A small self-supervised image encoder, trained from scratch: layers 6.
Rows from expert 3 of block 3, named by matrix and row number. Rows with one number belong to one neuron. Each number is 500 + 50 x the weight over its row's rms, rounded and kept within 0 to 999. All counts start at 0. Numbers have three digits each. After the name is the row's rms in percent of the matrix's.
# up: expert up (model.blocks.3.mlp.up, 4x192x192), inputs 96-143
# down: expert down (model.blocks.3.mlp.down, 4x192x192, transposed), outputs 96-143
up.21 096:505379439479504494409514476629489439640437508485482561518593511529463558501473468519444551548493447529460405517458539572512480510578474571555489
up.22 101:476471458520452464575393506528473532454479476526474597509572582489486447519530507584405451491436509506397478520519469519521548461523573489534509
up.23 096:444493474479478446498526468494555493551573531518478544507624456580619425487589466379476576421417493503424490502437478482574535526461469520551520
up.92 094:434449534450528544509472512546492618576585467502491594520524479587512495483526485476434474453585524565472487429465543491529459516548502573537496
up.93 094:428544447562479369503471448471548481468521510483607552501503480455555421505503547566534474506438545493521549482483457503493509479351504486528537
up.94 105:546484483515520533458524473506491543612552410501443535495504629500515459493478463501463524493489449548429519566488482591589463487532488535549455
up.95 090:501466469492430482554531446505570466469477499470541538583568549494543542473539443511463523489460535444535507472385458512554583505433462466550514
up.96 088:527495502607520507608450551421511529523455442421543537513489487528556535479516555506523498468480529605467536506431422500479504478510545596508589
up.97 104:493419488556486551473489523541563476571443506534349522474486461516547516521408469548557532597525487542440509542395488497602461412458555542515523
up.98 086:519469433568533517502372532414580445478450443436595509596446511493555551448475516455532429534540585551476519435452480477509484447539465580497505
up.99 103:468527479498555427488487558511486429476469506549516497547492450533462535413407490448404480514512528547505502442504544505524524500538509469541436
up.100 096:494534479519527483542514462459486459479593526575479551535498508527574500514577503421459528558449579543465558405446446455486526567554539552581475
up.101 105:589553511523489487543514505429470529598571417489497521467468635506549398574555454503496462433510420531501467470483464533580511526464523413525477
up.102 095:509471581430586620556411460511525500466512478515491641459516459527484484453567459607430464526515523492398520411495466482505513474446474505616542
up.103 088:524439517480406564490559457522496490544481567516450510490451494581486543506461512508449549530437500471416355497444567569484511521522490484484492
up.104 094:541404468447491452543385473526520556579555466552413562489567529538498505541576443433506471528545485523436439518448502571586578438523445525523543
up.105 103:463444523520520542563477468492484561485442426485511587505572457512499539465556513500416461565474496569489416514383478452553505594495553523530543
up.106 093:460462411466439463534491479448547483694499471472474458548558508511483547509492436433500538402519473494506430586469453512529533456474480498525499
up.107 108:589572542491578528489472481543475557443564475588503537490392578446455410486504525571437526457426470531484534468521474503499464481569589351531420
up.108 101:466483424623493451397476447502583553553534471527414515520496563550446468485459492479443474496529495549511483596499526517560516500537506491575448
up.109 091:444509484582469432531476517542508537549517442459572520465536516571527527454513483412497350490463489602464469403457423584541479479577427530488509
up.110 088:548529568547587519434478555560459509565485514544448476523534532526577521506494484499455526535450416605413490466476522516546552559662533514567476
up.111 103:482522477483490484554487524499428502402493553473604509545435426465448464438423498507426444508486516467478456479511621571463508467497587524482509
up.112 108:464479487456473550514527403517512531515552482435483544449527510435457471532603472543512555486465450469523407542556433498496438521487513558466581
up.113 101:480544455486486507444524458595506521535492486517476512373462514495519434526424365609493595476479515473520555534538487615516476499403448514513456
up.114 096:494522564474505577472545506498507532516487463460552495470509452513544523471425512569467546454379504553534451453444521505474464569490500432478530
up.115 084:467528415558377552428524507511573508634461520525433525557452525474563517548528489460529504490482453517503440509428507464526484501491466562545497
up.116 103:468581449489434486534518512477433484446608514422487486492419553442441504592558535491483498539459444504405512440531394520476405475437418541474554
up.117 104:579532504488547481507371514534489474487551642548488532446537479513541443482518473547490470522493544505471537475517524474429541454513604477528528
up.118 119:432441515458422538566495481514434523493513495514438569452578507504453515496482475567413547601480473520497431527482506503537614481468557523524495
up.119 096:424532491511526447521413463476511395474501589405608524565508485480559486434403464559536426450545546510488552525520516559495634514442524538518494
up.120 095:454395505598437391552452495524472542513526527429419564515550557542492473503504489454489499596451499531534450485429415532524615507548533502511497
up.121 098:580559385531509508475568504506504503538422452465491518545502558510591546468493388558435531516530557531586503513488467599608517520573502469577374
up.122 092:475493494490426564534455485576467496469443542463512541459477476513574503480414493566502580509518466543464410460467469537522498378519440646478454
up.123 099:431472510527461516460490508547463449481518589447531541494399487472487504516364532511455529468510430462372497464501488477490465425524520440509484
up.124 100:554512476430501519448528436549492487456510465507498515448416487510468527558492504455568550526589553492510514425526499530481465459479360528510519
up.125 107:475457489478463497515479503536472510580544432509485516455591553560482495560471493498557547431456381523422469480536506464513501467516414601483489
up.126 101:487555510511574536431542451550511440485535499475549441488579422494413522461466490456531483522503413521472523481491500541528459543485473503507433
up.127 104:420558520498441544567525514535437421512561510535365548460495474546529482538492457415460668569457449532389401541489490453506446493478419533520532
up.128 099:528508498521489464533428472503429482448503616550573517446572484503485455547576479538389403457480503500431480573494504526539534584484520525544505
up.129 097:485563561527521558509583543547522465578459428479490558509438464538514582472535419542541599505491444522458506423422446435527480478528398531517476
up.130 101:445500576509509545459514449561434527568452466494456509448488443501430578448478529443543608558463504511388599439533444486478478452513379589528507
up.131 100:502536435502444585528585430525577435432496467488511628535519566517478488481478472424501420493566479515581567480363475478558514482437458545569508
up.132 104:440528513542484501424552456613446471510463514462515550470457470521506514465525485488530657560436406512440457427518470521512470528513407410530474
up.133 112:520471542570597531383472497552451545511513589485508475473451529489484446499478525558559538593391510527528499503527485577498554554529576434521472
up.134 086:446543524507479536451516444602478568526505500500466551451478477567463523574441533515442535572376503478449469477441533499459385478451421468509502
up.135 095:471516542463491476498473481503402537532582501556489484420453509544502479544523542502528424470444441496429465425523487479503416546464451469510503
up.136 087:563544497451586582579438519441555456472442438527418508570537484503492533436493459488472595546433596609571519408463531509501496475558555558553532
up.137 091:541495509581431576448511417520520435505434437528506492516505519487497545476500452579427527527529468497484519488428476518528488367489506499541468
up.138 099:564461533533590532522377579443520444469504526469512481576502516522485507487521523460545503619474544540527584454473469478472508432546535554478443
up.139 111:475444564506505457517552477570569372517586552517470494548485461540530521443532461536410482435563529489417462469469503550521583436518579508544373
up.140 092:511462469479478581567505423485460482499449504449535545441449552549553464559486354509528428520482498524496414518468491640510488584544541509568419
up.141 102:619505499501551568416492594529446465561526452532463480574477505509456520476464469504437563553515427561433530554519456615570499437580454435598439
up.142 124:515535481509496517518458451473571502475516554574537549432579446469548363551598402553381521475458546505528542487536523491525510458434459462623528
up.143 100:516550573482523461618522584398402501450493533490532480509520456519447467507600544418542506570476569549539576419498455440474498576595467483496502
up.144 095:506546492518614485608418534397509486477544502474566474509530549597592405488571496561500443524387591612521549407435473501501527484529530558506500
up.145 096:500487512458495426531508471544547504491411504447575515478448566484536481538481491564503505622524580528582439510538492542539639516482560510493521
up.146 096:467415481473579539516533396531497487528507492396469497493544558508502493517453476500491433653516565518503477517463599603556538580490551586460427
up.147 101:515383512575457414547483570456526513610505469535465485485581502532534519483549510542488480460473426527484469453509519453504533536522566509498620
up.148 097:435504477450523602492546440521473456408378431439526541443519439473467526487480498508450631526457550554425466555456497485568516562445512514605527
up.149 110:502585464534511580543478516529521525491523535470477564481407473492561504476392440604475467628519496514567441442521479533522441519438441589501461
up.150 091:505436438579542581483484496574494416417451431409529461501510500524496507501553433524462563569512480475422484569460501503517593531499533432538449
up.151 091:410493454452499588473550444564522456462484420491365607469505503559526531531473469426493469554586446543424579505390468434552457505397530527509531
up.152 086:539589456506415496475494441529495486509451472517477500583550529518551569455491445487446528555451568551439523463473482613535434518535489613561432
up.153 096:497470542513549492514534503540466586573530433496519553486504557592480498559475474486408600462533480525396500486413488540540529502546508518546479
up.154 089:536424538484504539516560537540491519547488449515450552501482521485475567527453498494457596547456529520406473396464454461513543406532415506537488
up.155 114:534423526529550494527483496512522574587502523498459466523459519469577497521396419548551484596553586522467512443480561552604594420572576518491427
up.156 106:583461511616510497532492517485554400565427522490486477476523595507569448544519440479592514448514447527593449495490481519571559490499469417496515
up.157 088:505482413546445522572556490457603492536472393514489484526465489521547528425511467526563423545569540491518518450393520487576545506495483548509497
up.158 090:568611506482646531511400477392593489424526545503529499547517450516510512483537493503580511530433596517596630462464530547525550481523492539514440
up.159 101:561541436561475496571465528471578475561333479514540486551517494501562570430530459408543422448585554570515455517416466548576517480520477522582499
up.160 102:450461530447508606492576526483591482487496483511437550417463464551573532473520513553410616527498504539450516522445513496585628559496486527659567
up.161 100:377441490598571567481452467557484487471526498447534548466534523475518498536441472470569557576489402578501424517514440476548547403497474458551440
up.162 096:389503571479551442402501424668518492567544462443566465475494418488462540421507556458470504611547497483454558506537553462537538515570505509536483
up.163 108:464445519487536443515460528578581514491644521530447509532560409487479470368590521424436490547497531531478449510446495490513518423527510528577505
up.164 094:508491510538546503547427545491498506547423443464553506547514560479532511539572474464517599567379541592524512473464406486520613447579510523545454
up.165 107:547523465582488483561493555535438531558475517513538468489540486529457572472466442485444500578456541529478436506532433500566524434561449510600475
up.166 107:553589463506446474458463485490455548439471570549646535470543448438562378492492518553440465438525485486482522409550533544492485484385508546516511
up.167 117:362599488518541539430492457559504499507576554391579502578434405473428531367485572434549368485563418487511460490544574497475426569444533522487485
up.168 102:466539516463549458435584474496575515536522447525416480457593507473459521402414537498494481457457470527535579515572543457503438582454410530479458
up.169 090:528384498494535449460480509484496484556506507573378540496548503585534502461540442444429516550547423568581502528472471593590548552495525518581437
up.170 103:525524442504542490583472479417499548481525405401683521527506542501486441555562527518570449448489409494469549476478497517511473461478529500533522
up.171 099:623555461580499533533516522407529491536464475467540486430455540581503455522476422528541462531620455502517530442527478632501442552475543511526471
up.172 094:559565439531488426543531477551497595552541570471606489433412468470468459531584514592520427504468428488577416483537539554446444581375492436490509
up.173 101:497574474498410467522423480473454528488521515523529549440503488521547390530442494492440453461537515454429498469506525530479522475394384518509513
up.174 092:539475601465521571466410512483452458478448610544496492489492519489574481536512516499501545519468460505450480468474530466500528461568505504513432
up.175 099:486489531493541457510501528477542498508501536581426477460409510627547451491516398503549494521549554567539600507501545506590591406499443488527461
up.176 100:502580598521512544534536427508476534453502515447464479485504398546594522458498430502546487419524507509505460418459507493476502539498462459484485
up.177 100:487549447404517580473536464548500532383458478486508524448532488461468534505450498469411568512464589530508554502446494478542435506456427552594518
up.178 097:446565553543515587443527531477585518523525607437562531539430460484557526475497553599479456560474419521588416443409536513536491591426578482535581
up.179 118:574507548566517445423509470615446630557567461483607522459488648523579470519559517582496480474446461524526517476518458535492540539514521428525484
up.180 102:421526502426587552462520429601438584572569451475585532487499458514492538542473535412475462497593471465408548425516536491493508573542504619494512
up.181 081:490573545495588515550424591536434535527512599532510489511513483494531403489461515549562551527396520514405474520540509534455550490588495518502479
up.182 096:467398533519563490494472483477426444523501600462500506493511517522432550536396531435542501593477498523508544484502505525481556434573502575515426
up.183 107:553461545476551481555439512502478498513523530601380508470485517476512509567494455496406625512484461522472382511520493558504469444567448455501473
up.184 096:526520442503539559477555434518491499500454458446466541516397483463466551544544456508492632594459471497556481460523452602522486495503527554451437
up.185 104:552416474436512474423486470530539536561494385585438537481548662524540479503400518550433497474498424538473497498477557531560524497546517463514455
up.186 112:503482555417501525539514455519516577502452444471478478483558489519616491486551475534530452452542508540455539483545453506538519592505500539561471
up.187 102:431499527537463550515491487467492459487572592478428539480488502510639337564558419511550584561536460529487484515482391538518467553438494521474515
up.188 099:426509424515505520485531462513498602527417400522456551448490535539570449517449505536437473490426424544437392477448422489640457457509417481516452
up.189 087:562510464491492553463505519471444430537517513429391490488427534566420589535489505489519611641466488503474484499512485534478495450541479612450453
up.190 091:421492416565442520428495490494503550521500441563426502497464472516483571550522555473438389579527454559533436474524513436562460454486483568519498
up.191 101:541534378485485529473429521464586504521526462426482569544387542548501515495531475461549478502584488555531481417452429523502455452411484618509453
down.21 092:510543467475448516477599423502582351468490469560494478549497498578497592411515488452544468482502605438494527476531495524514544471467505513546504
down.22 093:508486627472542451541558396497486469541560589561424548561459439494441532472484469522559570471522512499473556480504496489427376422567445456439400
down.23 089:516446519479571546609484509515387513509548468481484599483511440467460458510427495614448473546505490535527472589419567471408503523458617485468491
down.92 096:535512499623488564554560480525500444503428469461470508528470455523540569437454409504401490455559514477473532566408515510484507498458464506594469
down.93 096:428574499450502504607537581451562417471528504494480500473470458531488544491501484456516488411588548488534543549489493450467515503435432568444549
down.94 115:530479559494454457524519546461472547488554488538507448514553571469438487475536568510419539581419531456572535531540585499465542523469521437513582
down.95 087:418544497502496466603563471454462442511526465508563531517515485408420483523525520391436454473498487449464485475548461492497488474559532544446447
down.96 082:477593432474427505533563486517433486460522518473481546493550437524513443511475486544441550492473561494582528491504445583483467543476439563451500
down.97 103:514491514426562532440413516519419536487494539466488537457494441512532462544478446532528562481583506550377493508535505498466476518491484522452493
down.98 081:467460469465489487454461506481411513478532487522464604521428533485523439570463491596462497489498512465449440511469478550468463390488491521497468
down.99 105:516503504523551577504535485556531450444521502466496387542469548524496512493576471497505445482573490510472556467476537420423551523414503441472519
down.100 095:483526458508511513503474455507432537532554507373508575486502525459509421542499496521456501499456447564542458555589538536435465502449521369466460
down.101 097:472525498540413510646523533479394411556508444474528509467538496584569576540472427446503571534508478466465502482482411539537522469465518547594520
down.102 092:481512531531507516512546502480498535576565552578507504494543527522411590497452465556464608488408501561529522428594478458522471425553577477511431
down.103 086:553503541509435516547579509592462589580478482516484522496555506558358563448478520533467514474501485462472530455463544562492462503571511510496472
down.104 092:537461566477529489567511562475441501524457525420522413454464512534525522474457465596465510586544564542515547501574554484485505530507561476514530
down.105 097:489556444413552542500397553445481511506480581512548494473508474452541476577419516524545485434541490510490457483646441503446461433511445520453487
down.106 087:458561538524424455514558509444539424483543431499477497581513455538558483496594554435506522544449536473550554498472459471543501516475505501405566
down.107 108:465526540567439506511515482484523463508457508466433508487520416517544540511475593448520493474500485554525493420517522496451426575489442476577467
down.108 108:591525430505424495556537480495510570437467478518577477542539676436533402472576527499469431503447452442652499499506563575528514557469495391490568
down.109 087:488543526461468483422576491528391481488536462592383502443540438563556526519555499572388627575480561490437503528456515507545502554450416575516439
down.110 088:483432519494493441504497499439488481474490501450437396533483456460514531576547542497461546539496493529581492556595541506378521528449499440376626
down.111 102:553477498521481509536512596399427524439448548552527408479488464387453522594502614542520566517483497403537555585484509421441532558460497508433606
down.112 119:581545499468499488548520517501541541431467539453488414488422538467557508577471457516534454511566548458408552436540523498458583464551504447455506
down.113 106:469528414477439409445552527575504554540486566470471470448546536556488397455563505590521549539420507491549470603475499526553572569556417432514539
down.114 094:481547479443465460505597496503407470498552466531531585537459446498427508416487521473471525503465531391498503461453468519500465578500566538446452
down.115 077:481527454488497457458472478406458432491513422518436587515520430468441502559470515452463559466501490528560493538522478570443415532452570476469428
down.116 103:517409522537507494607458480504461564522476462492498514443531577575567474529567430471481500563518487445513534569422494454566547474457502441557535
down.117 100:460508511500496524535512512502536544498446470444500401472525422479485568552554510583437525378486521570456552464556537433394491553416482455508548
down.118 124:434472612528492490470506462569513511568586497516430632504527413531455532452492519530491530568516528569419501505416510494461413471487518599522414
down.119 091:461519462427596514580520468427531537418490409612481477615477478553524480531569523479486411456499615516490555506508467422544489525469492544439574
down.120 090:485401472442480492418506440578521355534555510466459540476462542481552499456454447466445522510646411548455449573534443506542558449475474433576501
down.121 101:534517463503492447589442492484588577537427437489499568536515546437539473449504461465545464476480476513512502495567560582485526518566478449395473
down.122 083:563495482498494482430441487469479543450459482532503479505536494529468548522556493499486546568421484474503567494481570455389503534527530387407526
down.123 099:518562442500568554456578478497500492436392507504445378473495516505520590467530445461509454447604471478508567567527593413475548546521568475497454
down.124 099:522528490442513550515523467504531545579486534517521467458591467509409566500464498463515431469501409521524513561559578450503451503509442448508487
down.125 105:436598436503516587479508402496481468421511404453505602525495440457537540508496549437466402502528471526522511530397529443477434572404488528497564
down.126 103:519485569562493436456563509493496550527456445561559474603476465436556543370392531518530440488515503449582514428570494531484474533539474438468450
down.127 098:509513635503534483566473487507428606481550501476485512466499433543417498493527523591467495524436529484503566515424616468380474613433548440422534
down.128 097:474550571476494495500532600512537484468464447554463461439466476544521522411421455559573561421468564497435518431509445475468501525477485528551583
down.129 086:446532514509454498521507459453367409452582591563495537541544499521408557505477508463389512484414422516427483386570429488411464508574524489434451
down.130 099:458484488592437573531566524503506483500504477539557558524519593478461616472471502505453504521467502440543447564407500457520491484400491500594478
down.131 099:488524400533526556412419459572469444543508495507578609460520512498494465485459457414491479471484431563454408468548419519529469441462478507516450
down.132 113:500535377522450548472551467459483420453545426569535569557532532498427627526446440514415499526432531413494522448466454509492456528569524532509463
down.133 111:440459496538444450458482488506473453613471446427483510436505444585574571573502491467538613524496437536445458497462394517437459475495415547479540
down.134 084:461519497516538600547560485480496486468505412525538571454580453548401544383504479437463478458513499429476502523420527484527445586462572552514470
down.135 089:500457510501503610517540501545471536498461378515569552438633472548492511500491463516474610483524484425498490568392451500506480539467461571558572
down.136 081:458511481505514430445525476478540430515520468411446497568465462479522495507477490499436496453507476560508532471490471538425428522435489437472425
down.137 080:482526505419519501457461491434466509446543512569494504585536438394484515520541530482528519462476538504488472487569545482385491568617481448381438
down.138 094:500365495405549462451498485497493476548485522451461479466400548517536465556476476506553524500515510593538484552494504503516513495498441402492479
down.139 114:504497442470467577468550474550621437456395458522445455546496528535502518478564434391485468449604512512446551486502423402606580515562543557523502
down.140 111:592633420478477555535555568551492444496508515561516462493462550477423564439455473645551469451501492432516500478553542489456449449500485518541475
down.141 107:532508544495447498477524561402623461452463479495436368559455538426559484549559576535457519455456527498512545426568520496449502537482514377424621
down.142 139:535441490502499471479518542523541481531523428449464427570412515499471575515423519509552504540483473508566423474480517523523556466516495491375480
down.143 098:474382518462491418488512471522424505491552519434509519419522466564510434568509512595454560501458417512491532579485491462461518520398494437525538
down.144 094:415400428419488462528445506465457489444494493384467537523501486528580419612501502574478565531512499599560454584453437506505424510460547538440554
down.145 102:447486418431466556585436458410517441530535447506556551499562462459506480556403461479483448394448419476464451530602499464451490503443572485498505
down.146 091:513578451471535491569495468511479512499458497611538419495485515429474563453453527580482416517461562408549493541591561446523568510502541470496513
down.147 096:456450436527524467558485453499369499576502473430505593430501451412476529536375505544531521540537489449508477622526535540419533481466506485449549
down.148 107:545438445450501547538497483508507442561500534650515531436480532472447540491428436507490518442477471480494497509573498476555558374470441603496549
down.149 110:441446459493517482413450384496538469482477499512485518552581423520500535470556548467508458542508570559492544500475600434493589518458538583487492
down.150 094:463552497367512516471445481437523549524560434656470508502496541453477484513462485565491502487499596471466472466620496510489448492490451591432475
down.151 087:470493474513518514487437484560446541552593543527549555442548531487451493480495466561450511495493435541441464559531496496492483448413497509489503
down.152 082:509477544516537451639529471465485430526533563548399512538580430563567504478490436432499509465549556503464538500444481640451485494529492453425424
down.153 093:441522439507442569429570468552549425446445464511493502538501489443459598408480546437369422467550459466439532501410480458541489499525523563556484
down.154 087:487477513493445456453580519496490555546530474540488483551579486460402561489442584486402462589430479485511476432477423513527472481559484519500462
down.155 127:600539501474552510526429496460526471455384488547539406476447459467574529512391453497614440554521547485474536552584517505543591505499585447495525
down.156 103:417514405538432518505498404439435445546513403462602611442547490459401519498482536520534437475496413422471516553604526501489534512425529525519507
down.157 082:413507473473444506498462487508436495554538432465474608456477469496485467553393510547425525506510434506357450452450484540472406411471502525423442
down.158 087:450394453416541472488556436524533455480428437450496498510472558522532422480532468493488413474583482630500499525497473434574498512440535487532469
down.159 105:427501520550495389475492443410517422512499424554434501575507444565552459550532526419387563470509548559506643474452411513513484545510465535479452
down.160 105:529417478512462554486545421552591525554508467495506531462477535575426548404429430529524447585540497488512432512534453474600518371446501532558460
down.161 096:417428575505441478561500516512575528583508522425473579546480436564588481494485553428558567504464567585416472446424399513461503447571503505470527
down.162 092:511480428546471593489485469501550516515499469508557618567510549425496471564475573473448440488484553459495495572493469459464444469434427541522461
down.163 111:547459552559497477579521505510456413476451525411495464542495431638559488479467397564534483493616601538436526526471488537481567531523578530531457
down.164 089:488473439439516444456533465472450421519492454467449556577429531425583453565511532461499527564555474539532478591623453520470491468444490442424513
down.165 118:455572479584486531390506414418596389445511495433436499519461483514602438468581450425480516468520574519482555451459479517494476593499414516569462
down.166 100:413518533434550462479541552495517472492549477477458498528431453447497562426528518432491476474571497505444517543523486450456577538466463507474545
down.167 122:560431412560455533517537513441514454516411484475576534636465515355475581553494557509458470482463501393545508551497493523453507515527553441513544
down.168 099:555488515553447520511524489544632531505440435468558478542562568460511476417481487533562415484510480485570451412472499510549560520541532413529462
down.169 085:471554509473405521514586478532541433512492500421398382529449541553550557505576434530469524508564534518481527445494529524496547543482435510496546
down.170 107:532564518584435518517529553473538434490539522490547511502423507426508553459532506517562466467562457408527512465533552560450551436499483492520635
down.171 098:421553516440464490449524535460509463499545569490418458485504501465534522530543603502478554535445474520545534403575491467406613445409477487516628
down.172 088:509489501490464512513558506491513399508453520617490421484549520560501556528483444472500542488531498374452568490481422468466601535464473534448530
down.173 097:448565581443615541522492567465463539470582548471442478475490485509508505463535531463433490489541566521436489527530590478503526522508447505493554
down.174 092:541451510497500492512475553458525450503455478444482424541478565489520456515575549478564476464465493542580503561522545500451553550576467307434515
down.175 099:462548520494477586451512432502564475468488542438512402500535415514448538467621476499507455416566433527526504526523480438421495504482530527463574
down.176 102:562477450531436474563518512503558462561464383524581445511508602503503467433583439478527401509527496385530505516550446525663615467487470438518541
down.177 096:534444434460528576491520447556537533511564436576561544486534576488436545466518412423484490522456441534501481522567469472577524435427499508526498
down.178 097:517545433518486578430574434475516370515467445498473576569500534514397558505488513404493440477461514513472487504462473514486424564537518542555420
down.179 097:518510503433532530490498510519406511561575495551444576479506511521479602551442449512498611493527444554413499520472431507512432434476456542498475
down.180 102:516485432582522631547487474530516468479467503472533584563504550435473556497438546507489434540520484397482525629373491403444439476472530497567508
down.181 078:476458520434513466468494428427585485477401490481478411530485429541605511519586486405521506459553561546474555511502488394426498510401439472462555
down.182 096:475552408418494525427529380511470570520540461501574576479464579437562495526467467415528448532456499514477503517542523512512426523426429481499480
down.183 113:540552512531517556496522477471583505428479526444444370577417514499534525477516566500528366476545508454535522405495563460445501481490466382421553
down.184 092:519566609502517503465508520501463545502540544482519505557499458506481548480405471467553471529476488481385533417523503514357494559569522472389454
down.185 106:544464505543422427542501588548491529576561476432543481487547606487503494482514544457529501587479499446507520489582502556518548432468493436563566
down.186 125:441510548503539510366552490540586445421495438446408447526332498483494576416548481498551483594532521511537524560488511455532618584506523503459542
down.187 107:453522532509583485494522389456491449432590611483455541491491457478426549464542531470448482517487522494553513481459635455406496546466545510462469
down.188 090:546530443512495577520535555509553498506536510517521550495540567446407523486473581455446412352439416463542481470487498378472434369549455474467546
down.189 083:472492509560442468495559445570534545603521492549402448559428486454535572470424560483504434488499476450441519420517558479469461406463363441505414
down.190 087:469543367535464497503464497518471560524472485477579608448573525456464473530473536498457512470401408442570489636530535483501490504476529438500478
down.191 093:476476506444530494475563464534479514511579456483463526493436506492608420513518463458491515602501459523544439529472496557550474501412437509458452